config.toml
targets = ["cell type"]
cond_dropout = 0.1
fused_qkv = true
max_grad_norm = 1.0
adamw_weight_decay_other_params = 0
Rows from block 3, named by matrix and row number. Rows with one number belong to one neuron. Each number is 200 + 40 x the weight over its row's rms, rounded and kept within 0 to 999. All counts start at 0. After the name is the row's rms in percent of the matrix's.
# fc1: MLP up (model.blocks.3.mlp.fc1.weight, 1536x256), inputs 128-191
# fc2: MLP down (model.blocks.3.mlp.fc2.weight, 256x1536, transposed), outputs 128-191
fc1.748,080,216,181,237,203,184,290,203,174,266,168,318,184,188,216,194,198,208,210,209,212,167,195,241,215,217,198,201,153,128,182,229,243,239,173,212,171,236,145,243,160,156,170,188,184,250,135,216,204,203,172,198,170,225,201,257,236,129,252,210,230,185,154,266,199
fc1.749,147,146,224,213,190,207,209,264,221,200,145,140,192,159,207,112,241,166,152,208,207,219,206,224,156,176,227,232,253,236,147,182,178,173,193,192,176,269,152,199,129,159,194,94,205,84,175,221,159,238,178,146,193,157,155,216,124,183,177,205,262,174,202,169,200
fc1.750,131,164,214,258,231,242,190,215,187,184,222,166,193,206,148,157,206,225,237,253,207,222,173,248,268,210,189,268,260,228,227,213,185,153,232,219,200,211,255,299,231,236,161,131,174,205,173,250,208,116,192,191,173,255,155,167,208,117,135,210,258,221,272,155,135
fc1.751,090,179,199,176,167,166,179,164,192,183,128,264,246,205,111,140,159,213,188,307,189,147,217,174,113,233,165,243,149,161,165,181,291,207,239,197,220,156,217,157,216,247,193,242,189,152,191,172,150,221,192,177,211,160,221,117,272,230,242,177,235,211,169,199,182
fc1.752,084,237,172,251,232,221,255,140,307,181,172,192,210,255,218,139,165,247,186,170,240,196,214,132,272,210,150,127,252,190,164,161,191,233,101,174,160,145,219,257,170,207,195,167,205,154,153,186,161,229,202,233,240,182,207,240,181,154,243,203,188,150,139,209,111
fc1.753,086,205,182,215,134,208,171,198,218,189,197,214,188,180,120,238,205,214,149,131,245,180,239,213,185,254,214,199,249,179,170,199,225,196,221,214,187,265,237,200,163,152,270,196,172,177,171,237,204,180,165,142,266,234,191,209,227,175,159,258,256,224,229,205,191
fc1.754,107,147,185,224,219,205,195,175,258,243,115,92,195,172,195,211,214,230,136,206,179,175,266,287,205,106,227,175,236,256,206,226,188,189,212,162,181,264,171,182,156,128,206,107,213,245,226,238,286,214,162,228,212,151,172,214,150,124,230,205,141,224,225,213,235
fc1.755,076,159,190,288,196,210,211,247,225,174,223,89,250,253,218,230,194,203,207,210,240,214,281,170,233,186,204,234,209,203,197,187,182,201,166,156,219,246,199,188,277,178,217,188,264,205,146,207,166,204,202,212,143,251,233,228,126,230,203,161,225,180,174,211,203
fc1.756,087,199,187,232,182,205,267,234,210,144,250,272,255,267,175,150,89,197,257,264,241,234,230,169,178,228,160,128,228,189,301,246,237,187,244,185,189,203,216,241,167,258,134,233,166,209,273,217,160,192,219,301,173,202,249,251,160,248,224,239,173,177,234,162,193
fc1.757,071,251,197,213,181,201,235,173,216,228,187,176,177,188,238,137,178,208,237,230,241,162,181,193,170,240,230,199,146,198,139,257,207,210,224,180,184,225,199,220,221,162,161,112,202,201,139,177,164,173,207,227,191,239,150,167,160,192,262,199,223,175,250,196,238
fc1.758,077,114,204,202,126,193,223,229,178,170,276,199,224,180,242,73,165,119,233,179,225,247,188,145,187,213,211,236,183,115,253,211,131,224,191,200,237,159,175,201,215,238,266,162,214,240,238,235,181,212,271,165,204,173,219,152,179,184,192,199,154,145,195,251,148
fc1.759,083,72,275,186,208,169,162,148,176,255,190,206,115,198,219,158,239,179,219,227,186,174,184,247,189,265,210,238,198,199,272,271,57,212,201,208,174,212,190,227,168,194,193,170,153,149,225,165,203,228,227,161,215,242,184,147,262,156,198,197,174,181,204,161,294
fc1.760,083,164,195,213,176,200,160,183,161,228,164,235,199,103,205,113,256,119,148,123,182,177,133,224,174,221,296,238,158,204,184,261,178,121,230,200,207,194,235,221,236,211,166,109,165,164,208,168,179,188,210,146,141,184,141,220,277,166,201,163,132,254,183,182,335
fc1.761,113,191,207,133,191,198,166,162,227,132,160,216,218,203,224,186,206,216,233,180,182,182,201,179,226,163,186,271,181,250,202,115,212,161,209,251,176,202,167,236,106,157,219,219,150,217,162,155,190,215,202,179,171,262,238,191,88,165,200,193,182,235,254,190,229
fc1.762,078,264,199,192,247,258,230,199,174,217,239,243,171,208,229,136,218,176,258,254,201,168,174,152,277,198,202,189,164,228,166,161,263,193,213,157,195,205,243,212,241,249,211,147,244,204,195,189,190,206,194,140,182,248,134,163,278,205,148,268,205,196,278,231,159
fc1.763,088,149,150,218,145,205,235,134,243,174,161,187,196,155,227,233,249,177,146,219,160,208,217,192,191,157,169,244,174,198,218,187,241,253,256,224,292,239,211,179,208,159,272,217,203,206,167,246,234,213,183,194,218,239,176,209,196,180,230,223,207,195,210,173,235
fc1.764,136,145,167,205,175,150,149,238,137,232,211,274,178,133,179,192,205,158,169,180,217,147,108,170,114,296,233,184,179,222,138,192,211,141,248,149,186,129,262,200,183,306,196,180,168,169,122,156,273,224,208,206,181,248,171,179,193,198,211,225,244,149,254,186,231
fc1.765,091,240,238,127,227,173,177,165,159,211,184,240,185,191,175,176,167,190,185,160,200,185,136,271,209,220,183,128,279,134,185,165,222,181,206,153,233,216,224,158,110,164,173,171,183,182,210,257,182,171,131,146,210,141,168,173,232,139,145,249,226,189,207,151,189
fc1.766,065,214,219,191,155,185,182,225,217,236,193,225,166,167,129,182,195,219,215,164,169,264,152,150,188,233,199,218,173,258,195,181,174,242,184,208,165,175,213,196,181,220,239,210,194,194,132,148,233,234,198,189,164,302,160,182,158,138,180,215,261,205,245,181,102
fc1.767,104,176,217,206,170,242,189,192,186,203,218,138,200,124,183,144,190,169,206,181,251,147,178,224,213,221,152,257,307,270,235,124,197,251,165,221,226,195,213,275,230,178,250,170,275,241,186,183,173,182,197,166,155,209,186,244,243,196,189,182,248,239,179,160,232
fc1.768,093,130,222,127,223,263,203,184,285,210,143,63,210,243,215,154,186,250,209,184,169,244,230,220,248,138,184,197,187,148,238,163,189,250,201,176,169,269,159,205,171,107,175,192,204,200,214,198,125,232,139,160,273,147,169,124,188,186,152,294,221,210,292,204,187
fc1.769,100,201,144,233,140,228,204,159,149,166,223,211,228,155,216,208,260,185,165,244,233,191,213,193,162,215,262,234,247,222,238,237,255,238,197,232,212,166,207,116,278,220,192,274,235,223,225,163,211,205,204,257,234,251,252,189,164,248,199,145,148,209,202,177,230
fc1.770,083,244,196,164,203,221,256,223,191,196,215,246,211,219,254,252,225,199,219,164,180,190,163,206,311,211,198,171,271,275,178,155,241,248,200,181,222,251,185,298,199,132,219,216,185,205,185,197,226,172,207,151,206,184,136,241,208,248,198,163,238,199,243,220,103
fc1.771,092,231,230,178,247,239,218,182,164,239,152,299,236,155,218,204,207,199,141,130,211,175,146,294,245,213,192,199,244,264,242,192,222,212,165,212,214,240,259,245,181,204,187,182,190,192,246,224,189,138,191,123,159,184,172,220,346,212,191,230,266,242,218,174,184
fc1.772,106,243,224,222,144,179,189,227,134,227,224,277,203,216,206,223,210,192,196,251,195,141,139,246,260,265,177,260,207,169,228,257,177,179,250,176,196,184,206,137,176,232,200,282,215,225,242,151,276,198,275,221,257,202,244,193,188,190,208,170,70,292,198,197,214
fc1.773,069,228,200,298,183,177,209,252,183,193,277,172,205,190,198,235,141,250,252,222,165,228,230,212,141,214,188,188,199,240,245,266,103,199,187,226,246,173,206,195,199,218,235,236,237,236,208,196,192,162,186,283,153,243,242,276,237,209,167,194,142,141,177,220,168
fc1.774,104,140,209,204,187,185,212,214,279,206,245,210,168,208,184,210,226,256,150,222,194,220,178,235,165,231,141,236,229,220,214,148,220,221,294,232,132,134,173,202,216,200,135,214,201,158,115,174,227,245,207,207,194,230,133,175,144,216,156,216,221,234,158,244,200
fc1.775,073,236,209,132,199,240,177,154,213,222,171,179,163,199,228,211,210,221,206,147,172,196,186,237,161,170,224,134,216,224,208,164,186,209,203,199,226,234,166,234,112,83,240,200,183,216,244,197,182,202,113,183,221,168,112,244,236,194,210,175,229,210,198,185,203
fc1.776,116,208,191,233,227,172,195,186,221,211,259,273,198,191,164,187,162,171,256,229,194,213,144,137,157,180,222,246,217,165,159,213,264,239,128,212,85,241,181,197,212,199,151,145,208,197,206,216,198,204,207,131,195,269,241,147,240,170,177,176,220,204,190,96,216
fc1.777,129,140,199,214,152,197,158,236,174,262,230,125,124,191,238,136,176,236,295,181,243,193,145,178,207,233,138,192,224,209,182,188,135,186,246,136,184,213,239,237,268,166,155,172,242,249,196,150,145,208,211,176,226,273,123,164,205,180,232,261,158,188,236,158,181
fc1.778,091,153,156,189,166,131,185,96,190,241,175,233,180,116,184,130,102,152,216,163,231,218,215,228,122,175,122,206,250,177,187,216,150,189,163,153,196,153,174,188,166,206,142,137,159,175,189,206,218,217,227,201,187,130,143,267,155,163,231,247,127,249,155,154,136
fc1.779,128,174,169,168,232,202,185,227,160,159,203,187,171,209,217,229,255,208,213,238,255,110,207,228,205,203,95,269,233,236,223,209,152,215,194,194,180,191,159,272,190,92,206,233,222,217,227,253,150,205,184,323,206,218,234,155,198,175,199,242,147,211,152,238,176
fc1.780,108,178,187,193,153,273,135,240,207,207,168,191,180,211,211,247,208,329,127,209,218,222,274,190,192,159,257,247,222,210,218,249,230,226,156,213,256,216,182,194,247,212,208,201,148,293,207,170,227,186,199,201,217,194,163,178,187,206,179,224,226,246,226,239,181
fc1.781,137,178,148,199,159,149,152,206,276,193,182,173,243,212,132,200,181,224,146,201,230,215,203,161,261,201,157,166,221,183,270,184,164,220,238,181,132,182,137,160,175,220,169,156,140,264,252,139,142,219,163,237,245,210,241,167,251,128,163,212,184,215,184,211,245
fc1.782,091,188,95,220,153,142,194,201,162,165,182,240,233,220,159,257,187,184,218,216,164,218,191,263,156,232,233,232,211,301,184,180,223,118,170,206,117,265,270,188,186,287,182,225,180,219,265,222,283,250,248,303,182,233,180,275,149,255,195,212,210,256,186,146,223
fc1.783,073,219,145,125,256,189,190,236,224,170,176,231,254,247,246,208,154,151,154,131,196,237,185,145,274,148,243,191,149,273,197,210,196,199,152,207,203,153,232,293,184,213,250,214,249,185,204,176,154,154,144,183,220,220,273,294,208,261,155,187,184,177,209,171,158
fc1.784,134,173,177,207,202,250,210,188,208,175,262,177,170,238,138,127,138,165,240,185,190,195,322,177,193,248,186,197,197,182,213,188,181,209,206,159,260,178,176,210,265,154,287,207,259,237,203,175,157,240,110,204,310,156,114,129,226,242,160,143,165,172,161,156,220
fc1.785,067,219,227,214,236,196,172,249,250,272,223,136,213,190,214,166,167,233,259,203,140,209,220,209,223,172,217,236,177,179,184,169,154,165,230,215,225,276,101,162,189,132,217,141,175,210,191,227,148,259,150,173,193,188,198,188,106,287,121,247,225,208,202,213,221
fc1.786,085,191,167,196,176,194,153,166,201,179,141,203,257,243,171,174,144,195,112,240,242,85,192,266,247,171,200,164,216,160,194,178,126,145,212,199,145,158,217,226,250,187,227,181,260,156,230,222,152,252,172,198,254,157,206,181,141,181,138,234,200,222,168,152,245
fc1.787,080,188,210,192,214,242,187,138,207,173,169,165,183,121,183,208,227,242,218,110,213,237,214,225,228,194,211,218,284,182,243,269,149,202,124,166,167,99,140,239,205,118,234,206,227,133,151,244,203,198,185,182,141,237,171,231,172,190,194,204,192,169,189,143,201
fc1.788,079,225,216,191,149,206,170,238,160,131,171,212,213,239,179,134,244,193,183,227,237,141,166,86,221,288,143,146,181,228,239,224,238,181,192,151,198,135,195,216,193,179,211,217,209,268,201,154,211,201,191,244,150,137,227,171,175,173,148,174,248,247,206,181,184
fc1.789,102,212,176,143,241,196,248,173,184,199,187,201,284,179,190,276,217,226,241,197,168,309,192,220,232,158,269,237,141,254,130,191,221,182,227,267,158,277,232,237,210,345,195,184,175,191,209,187,219,281,259,168,220,270,181,256,185,215,204,163,223,225,261,180,208
fc1.790,099,172,228,173,102,179,174,289,236,219,284,238,196,171,102,237,219,261,164,154,178,190,212,167,211,256,211,250,219,232,194,147,208,252,222,219,182,209,208,153,244,171,182,253,224,164,239,203,247,221,157,177,147,236,158,192,183,237,197,193,212,193,254,189,184
fc1.791,133,194,169,157,185,234,171,226,252,185,215,203,217,172,183,270,195,212,233,196,208,231,207,162,264,211,152,221,183,231,250,240,256,253,247,201,109,247,96,154,216,195,164,234,167,180,192,164,189,230,173,128,172,184,269,198,220,162,229,164,222,236,173,203,301
fc1.792,081,171,155,208,183,232,245,209,226,218,205,224,172,112,192,278,210,169,218,182,185,162,191,174,219,207,206,239,219,294,208,183,213,237,166,246,176,297,210,173,217,238,210,211,209,195,139,151,165,228,115,168,207,232,203,240,243,190,236,139,110,293,177,174,195
fc1.793,093,153,247,198,170,250,157,146,244,272,166,141,155,211,182,178,200,200,213,169,171,165,147,250,196,200,218,107,197,95,216,170,173,200,191,230,208,200,158,158,174,178,158,134,135,178,212,167,140,233,129,98,226,162,168,174,237,160,186,221,198,178,225,161,227
fc1.794,087,153,265,226,171,254,244,176,208,144,181,196,192,217,139,223,275,128,254,215,175,167,182,156,182,207,261,175,154,106,192,154,217,190,221,140,220,160,156,137,203,262,142,181,165,159,184,166,120,182,233,169,188,184,214,167,263,193,191,186,240,139,203,197,229
fc1.795,082,161,228,168,108,239,194,268,196,223,187,220,201,173,136,238,201,234,203,235,184,182,185,192,204,191,139,149,207,238,241,183,213,235,165,242,161,240,222,252,191,192,270,176,175,94,200,213,235,171,180,228,205,243,119,201,152,287,174,224,189,216,202,245,173
fc1.796,083,233,281,241,218,230,205,213,161,252,253,209,191,226,218,193,118,249,176,163,201,198,220,196,237,236,129,301,201,177,246,183,178,246,169,210,166,180,195,163,211,156,190,182,175,148,134,198,132,116,176,85,182,218,134,224,193,226,183,210,141,183,179,211,100
fc1.797,107,272,169,191,240,249,204,240,227,163,215,195,285,254,207,243,250,187,257,134,257,236,191,180,270,145,255,216,171,167,179,155,221,149,171,116,209,215,208,226,228,226,247,202,191,180,202,267,227,208,176,224,158,176,192,222,176,191,256,145,252,180,216,220,209
fc1.798,117,142,257,124,216,253,243,215,206,180,200,254,222,183,241,272,187,179,220,176,224,179,191,149,236,217,216,230,81,198,189,193,219,165,205,162,213,246,205,207,148,200,253,203,223,268,169,215,149,196,175,243,235,211,170,112,174,228,196,223,177,265,200,189,276
fc1.799,100,199,137,251,228,234,195,191,190,253,191,133,221,185,144,267,161,227,253,199,180,227,230,212,236,178,202,214,227,222,176,215,148,176,184,188,106,235,203,169,180,177,209,155,235,157,155,207,207,239,160,236,185,250,229,206,102,207,206,208,160,236,153,236,246
fc2.748,088,201,188,204,196,150,190,208,234,147,183,142,187,170,238,166,214,189,183,176,224,195,175,112,168,214,217,186,159,282,214,171,207,198,208,220,149,222,197,143,135,132,240,228,218,171,239,148,190,168,163,181,261,235,176,137,220,180,191,211,221,129,151,161,183
fc2.749,125,205,205,240,217,207,179,108,176,175,188,260,153,159,229,179,249,219,166,176,245,161,138,170,169,174,206,254,160,187,162,199,219,242,178,180,209,145,216,197,258,215,157,251,222,113,201,191,226,151,188,208,222,172,154,165,143,225,208,254,124,142,178,193,210
fc2.750,134,230,221,165,165,212,210,187,187,209,199,213,196,233,153,162,184,234,223,126,175,214,189,196,204,216,182,305,190,212,232,202,193,287,180,172,195,205,250,157,213,263,207,265,219,215,185,168,201,298,151,263,193,240,249,228,192,260,197,202,249,227,223,250,274
fc2.751,092,174,213,188,106,198,214,219,181,244,199,124,200,255,106,231,208,284,197,121,148,238,260,167,257,187,223,226,247,209,235,137,183,161,231,266,232,184,168,171,189,196,262,178,102,185,178,181,234,262,239,170,156,172,231,277,219,171,239,179,186,147,220,225,255
fc2.752,079,218,206,174,163,126,151,285,211,221,208,210,143,132,209,184,149,185,189,274,259,177,219,172,222,312,206,156,192,205,126,225,190,294,249,188,178,226,207,142,209,187,237,173,251,230,275,187,206,149,195,241,237,248,191,190,94,198,161,230,191,118,201,209,111
fc2.753,088,240,184,223,95,211,191,191,124,166,215,252,181,177,201,215,249,283,177,144,205,195,261,185,153,231,231,227,164,212,293,192,188,170,178,141,169,228,163,248,147,211,209,203,184,238,139,270,173,205,162,177,205,213,176,187,134,151,155,204,152,222,163,142,243
fc2.754,134,196,170,207,156,232,205,252,176,247,278,223,184,154,166,216,198,153,166,177,159,190,139,157,212,298,210,183,208,197,182,172,230,200,157,207,236,225,243,269,253,223,164,272,223,261,121,157,102,251,234,224,253,183,204,179,171,216,271,254,249,257,212,161,191
fc2.755,079,199,174,207,159,173,178,195,205,181,203,295,153,266,223,195,191,225,189,261,257,197,140,231,243,124,254,201,190,208,230,282,205,150,203,116,119,127,232,169,131,151,154,195,207,130,183,189,219,196,137,201,145,211,182,208,252,153,180,207,184,204,246,188,243
fc2.756,080,307,256,233,208,114,220,243,162,238,261,194,156,193,239,119,205,172,179,208,217,159,188,230,262,199,221,117,195,195,157,185,162,160,164,186,180,200,191,117,216,178,251,193,164,166,228,272,218,179,200,193,220,155,243,187,222,141,227,181,242,231,202,194,278
fc2.757,066,137,271,267,225,194,194,129,192,155,208,186,243,201,206,195,198,217,199,228,146,228,197,235,178,227,248,239,142,212,193,201,173,175,248,192,176,197,210,208,251,157,229,191,195,160,204,198,242,153,179,187,211,209,188,276,133,172,216,219,187,254,156,186,203
fc2.758,083,172,192,210,185,202,213,255,217,186,296,212,228,158,162,202,237,221,137,255,169,226,274,236,263,215,242,198,245,188,179,231,219,194,180,182,294,151,192,200,259,247,267,250,166,178,207,192,187,278,177,217,210,186,206,272,189,220,251,162,196,204,282,141,173
fc2.759,088,275,135,202,209,205,131,157,194,213,169,203,212,235,244,253,201,345,130,166,194,156,133,236,162,165,187,152,211,191,203,182,197,213,168,239,267,222,304,234,214,180,155,189,268,184,160,170,217,259,179,216,188,228,223,155,299,164,242,170,177,163,154,242,248
fc2.760,086,240,243,176,202,211,215,167,303,202,182,179,275,174,199,179,315,155,174,192,203,188,182,148,217,230,214,276,248,221,186,210,214,215,216,208,213,90,182,266,177,283,245,210,159,208,207,229,175,158,247,247,212,191,113,157,220,217,246,180,212,190,202,179,202
fc2.761,109,177,179,200,141,200,177,237,183,199,205,169,223,165,204,162,193,176,233,190,251,207,248,175,173,213,198,223,194,205,199,286,247,257,232,164,212,175,197,136,234,246,178,197,86,208,185,230,168,177,227,212,245,236,251,225,191,243,191,231,173,236,251,172,115
fc2.762,089,84,191,241,203,171,212,270,230,183,212,239,195,209,201,161,206,151,225,215,208,236,155,145,205,228,232,212,213,170,143,198,261,235,195,141,248,210,214,167,141,161,275,197,193,185,221,207,209,222,261,226,219,214,131,213,151,143,216,250,263,183,210,170,211
fc2.763,085,260,210,199,134,234,214,124,212,184,160,243,217,227,175,195,178,244,252,232,231,190,173,233,186,200,194,204,225,280,169,177,228,181,108,181,245,202,147,117,189,188,205,204,226,162,190,261,289,238,228,194,161,191,224,212,187,189,169,190,248,258,137,279,242
fc2.764,112,211,266,212,181,226,232,197,251,193,235,196,189,156,181,242,225,293,224,231,221,219,240,279,164,94,190,207,187,258,213,167,210,237,216,195,208,246,237,215,237,190,156,218,168,213,220,258,208,176,233,230,129,214,215,225,215,196,176,188,188,187,212,155,135
fc2.765,084,215,207,275,186,181,188,248,237,188,202,182,157,183,231,136,178,202,229,279,213,220,204,157,215,209,194,184,191,209,233,218,247,130,213,96,207,198,208,173,234,181,186,177,192,182,213,176,167,207,139,146,174,193,140,222,237,163,197,277,217,197,259,184,217
fc2.766,082,127,165,265,141,126,176,205,160,211,212,205,201,177,247,175,164,262,163,215,187,266,141,268,213,210,147,252,263,169,182,220,243,150,127,205,224,180,213,209,227,171,207,216,229,198,190,289,155,208,214,162,125,226,183,198,231,124,189,163,178,192,222,172,185
fc2.767,072,225,189,227,206,312,287,198,185,198,176,228,183,179,201,148,206,190,227,169,236,136,240,166,168,225,185,190,217,180,151,202,201,197,157,184,229,184,217,165,182,230,211,217,165,186,212,261,214,230,197,190,196,265,194,211,218,211,234,191,231,200,166,169,211
fc2.768,076,155,157,228,144,255,203,210,111,170,213,281,253,234,212,254,205,142,154,251,200,205,203,203,238,260,200,160,194,224,120,255,203,187,179,159,212,128,200,277,230,160,238,263,214,189,256,188,212,185,151,162,142,201,120,315,199,229,225,238,223,155,221,186,230
fc2.769,107,236,271,274,197,265,210,239,200,257,185,200,217,220,178,226,237,204,216,223,80,301,163,275,216,177,180,186,164,127,142,208,188,199,125,229,210,218,197,155,174,302,185,235,216,191,163,205,178,219,209,227,192,267,215,172,164,191,251,205,212,173,207,184,163
fc2.770,094,162,214,187,179,153,149,154,224,230,193,174,128,242,209,225,218,194,231,205,104,206,188,188,233,178,207,227,202,120,169,271,142,200,149,137,169,264,135,112,154,157,149,164,192,156,155,176,182,77,227,170,181,275,204,208,211,185,214,165,217,259,224,183,210
fc2.771,082,209,185,175,264,191,241,161,164,210,211,151,252,152,280,244,237,209,90,241,180,218,175,200,265,204,183,144,173,158,132,127,226,244,185,184,120,255,151,195,243,165,248,210,178,154,94,151,192,192,237,230,239,106,177,174,292,234,172,179,241,111,153,212,218
fc2.772,092,114,227,192,168,273,217,207,164,175,195,128,177,169,227,275,165,219,188,185,214,194,257,191,289,175,219,200,310,218,198,201,157,186,292,73,187,183,228,256,218,270,210,175,206,219,140,179,183,252,237,132,153,164,230,169,177,266,250,229,181,268,232,231,216
fc2.773,071,137,106,142,180,218,234,215,183,138,169,276,199,230,137,252,172,222,208,212,127,264,227,187,114,170,159,195,172,117,249,195,236,209,211,219,196,220,175,180,165,181,189,158,186,201,185,193,162,160,180,269,193,230,201,146,236,129,141,180,174,181,197,235,148
fc2.774,102,233,248,214,197,168,188,203,226,146,222,203,177,161,189,192,197,193,182,224,263,164,141,209,187,240,148,180,204,187,192,119,174,225,146,198,139,73,201,210,204,185,174,189,271,294,121,181,181,265,157,178,151,174,210,226,223,189,169,219,200,159,228,140,223
fc2.775,085,167,240,212,202,228,169,237,285,227,200,170,213,192,179,300,243,161,207,228,165,225,211,188,190,272,171,185,167,151,171,220,164,196,189,226,232,146,100,198,201,236,197,162,131,205,194,170,230,179,196,198,190,234,162,206,190,218,219,182,170,210,223,171,182
fc2.776,127,201,209,207,215,175,249,202,198,218,129,199,213,204,165,146,179,163,235,175,196,246,206,255,158,223,150,252,154,172,142,172,158,207,138,200,304,205,196,169,243,167,247,244,240,207,246,252,150,211,204,158,201,237,211,217,227,257,168,172,239,173,197,142,217
fc2.777,146,198,183,241,188,239,207,146,224,216,195,142,178,254,276,230,181,204,333,216,263,194,222,230,164,167,300,161,159,204,156,209,196,204,243,206,168,206,208,120,143,154,227,181,224,202,199,178,277,189,217,153,212,309,212,218,225,224,201,204,132,144,235,216,218
fc2.778,062,217,298,235,206,177,193,239,191,146,218,278,121,189,233,223,220,149,191,285,238,233,186,185,193,249,217,257,282,236,207,248,104,170,256,152,226,165,213,256,176,214,184,238,221,227,162,172,198,210,214,167,216,227,145,184,239,199,222,179,239,226,216,202,223
fc2.779,099,196,225,243,168,207,209,213,226,343,207,196,171,207,172,284,190,155,255,157,203,219,188,163,176,187,245,182,331,191,177,223,209,200,164,157,236,208,170,220,202,166,191,169,189,230,147,145,189,215,213,295,233,216,292,202,238,192,279,217,187,165,178,183,190
fc2.780,098,264,175,185,157,107,125,243,164,194,169,221,158,212,198,169,220,115,226,155,223,198,268,135,190,154,202,125,189,225,199,187,223,229,238,191,206,151,227,209,230,151,189,182,220,100,192,211,227,198,164,159,201,202,228,200,165,197,182,211,171,174,182,190,198
fc2.781,132,225,199,237,233,176,233,217,168,185,208,124,110,232,189,298,247,212,205,232,260,194,185,189,196,190,200,187,204,233,261,187,211,163,258,203,217,252,146,225,226,140,238,235,142,273,145,188,215,151,145,258,163,185,192,130,151,193,214,240,193,220,201,247,188
fc2.782,091,320,253,244,230,220,200,214,178,197,177,184,256,107,207,186,198,164,220,305,173,159,222,225,243,202,221,244,193,243,132,172,245,174,166,226,194,240,221,235,170,166,224,248,181,208,230,202,229,292,180,140,270,229,244,144,187,217,207,237,209,113,155,264,246
fc2.783,079,233,239,252,179,150,176,231,208,228,228,259,206,255,187,167,176,154,168,259,163,267,184,236,346,218,211,216,142,191,198,228,206,188,210,211,169,163,225,175,187,242,190,252,196,197,182,227,280,223,169,182,219,198,248,168,201,222,250,183,222,219,199,154,257
fc2.784,113,172,190,243,196,241,217,247,171,164,180,214,106,219,191,215,217,216,210,237,156,205,182,189,320,200,188,165,274,214,224,221,86,91,193,175,167,196,195,158,154,304,181,192,235,229,175,170,212,211,133,122,125,130,212,191,181,174,209,253,158,255,250,181,248
fc2.785,073,124,187,162,274,203,220,186,270,155,207,285,183,211,175,201,213,216,150,203,171,214,246,209,233,175,184,269,220,199,173,175,220,215,246,164,281,129,194,260,173,187,212,175,180,197,217,229,160,229,202,130,128,207,188,192,109,289,248,227,189,197,232,222,160
fc2.786,089,210,173,309,172,192,218,208,167,180,190,165,219,187,180,180,173,214,256,209,296,107,208,273,131,154,244,216,147,187,246,222,225,184,190,213,122,248,250,201,258,131,205,200,122,214,253,239,209,207,162,242,220,162,187,216,166,242,140,224,271,213,154,180,225
fc2.787,076,152,119,217,218,188,246,168,169,150,167,134,199,154,217,201,193,200,231,102,138,207,136,191,222,178,180,213,198,214,209,210,240,148,149,229,155,207,183,207,193,215,170,239,307,138,232,257,248,137,172,180,211,201,279,200,185,226,216,260,244,197,145,162,218
fc2.788,084,230,182,180,214,167,179,215,163,238,201,217,231,236,123,180,262,154,213,208,275,153,178,267,183,225,216,133,178,189,202,195,185,149,239,161,184,215,215,166,224,159,222,200,172,203,251,111,230,218,160,241,215,215,211,197,206,166,243,141,223,251,132,159,212
fc2.789,096,346,261,233,196,225,196,197,204,270,202,178,201,152,226,153,125,217,143,173,143,180,171,252,149,191,156,187,194,196,133,249,199,166,152,264,208,184,225,244,197,164,143,159,210,213,204,246,137,244,219,165,208,219,200,157,215,160,196,166,157,189,147,192,114
fc2.790,105,194,191,188,153,221,185,193,225,246,260,247,172,197,260,250,222,185,223,171,196,210,199,166,132,254,199,211,222,160,242,151,143,206,196,161,208,235,204,113,234,193,181,243,267,223,266,209,204,248,227,168,153,179,206,196,184,244,222,236,94,220,171,241,167
fc2.791,137,260,198,260,187,211,257,181,146,143,209,163,241,251,211,297,133,257,237,211,229,235,194,255,288,203,195,186,137,227,261,112,220,267,206,206,270,202,230,219,140,249,226,204,150,184,188,219,220,125,123,143,138,225,174,218,218,202,190,218,109,178,216,199,107
fc2.792,073,253,296,284,212,223,215,203,182,162,204,235,199,134,183,233,216,173,232,266,178,194,175,211,151,190,212,225,259,180,262,225,157,177,183,269,113,160,175,196,178,90,209,222,196,211,235,183,159,246,126,171,174,171,168,176,240,221,138,155,240,279,154,210,214
fc2.793,077,274,196,227,248,244,233,213,181,249,219,317,226,176,199,214,248,189,271,199,136,136,222,153,177,190,228,158,248,198,242,269,225,256,196,249,248,213,169,213,219,203,190,198,198,195,150,206,209,213,182,129,232,178,188,203,289,233,220,202,176,210,204,179,159
fc2.794,084,250,167,146,141,223,212,186,146,165,247,198,171,204,150,180,284,191,198,235,170,221,241,275,246,264,217,214,206,297,178,193,228,214,229,228,202,178,222,220,153,250,211,269,165,181,173,186,337,155,275,149,147,195,242,279,282,147,184,158,214,227,205,212,122
fc2.795,087,248,199,186,112,193,195,278,146,205,196,241,230,261,261,150,158,175,183,239,208,177,161,147,225,203,188,252,232,208,165,246,241,218,234,208,124,192,181,264,205,232,235,189,159,305,185,222,167,169,171,202,169,184,263,242,235,247,189,207,263,206,162,185,194
fc2.796,080,177,139,265,200,267,180,223,142,251,250,187,185,210,161,224,176,187,174,164,155,212,180,221,207,173,212,166,225,213,250,246,199,172,204,283,188,211,234,258,137,199,148,239,238,221,242,280,225,216,186,117,233,232,176,158,277,205,168,174,188,175,197,281,261
fc2.797,103,153,218,127,226,253,209,179,144,175,161,192,154,183,238,206,227,184,248,182,248,207,198,181,206,206,119,157,208,265,107,182,182,184,196,170,194,172,170,214,152,319,220,194,216,198,167,220,200,200,234,226,199,176,236,131,145,179,184,153,173,209,210,222,161
fc2.798,144,238,204,257,180,209,151,215,210,237,236,191,219,197,242,264,180,158,218,258,207,151,263,249,240,175,195,154,186,203,208,220,203,193,149,185,191,120,170,223,231,204,152,227,207,306,235,208,230,278,189,232,172,170,185,252,165,193,214,222,221,270,256,157,186
fc2.799,085,187,271,218,241,274,255,178,240,207,233,183,171,145,154,227,162,223,181,173,194,225,197,196,245,147,184,170,194,160,176,183,196,233,167,132,299,196,273,251,259,191,232,222,247,124,291,173,157,187,106,211,258,181,217,227,155,205,173,207,211,217,180,205,189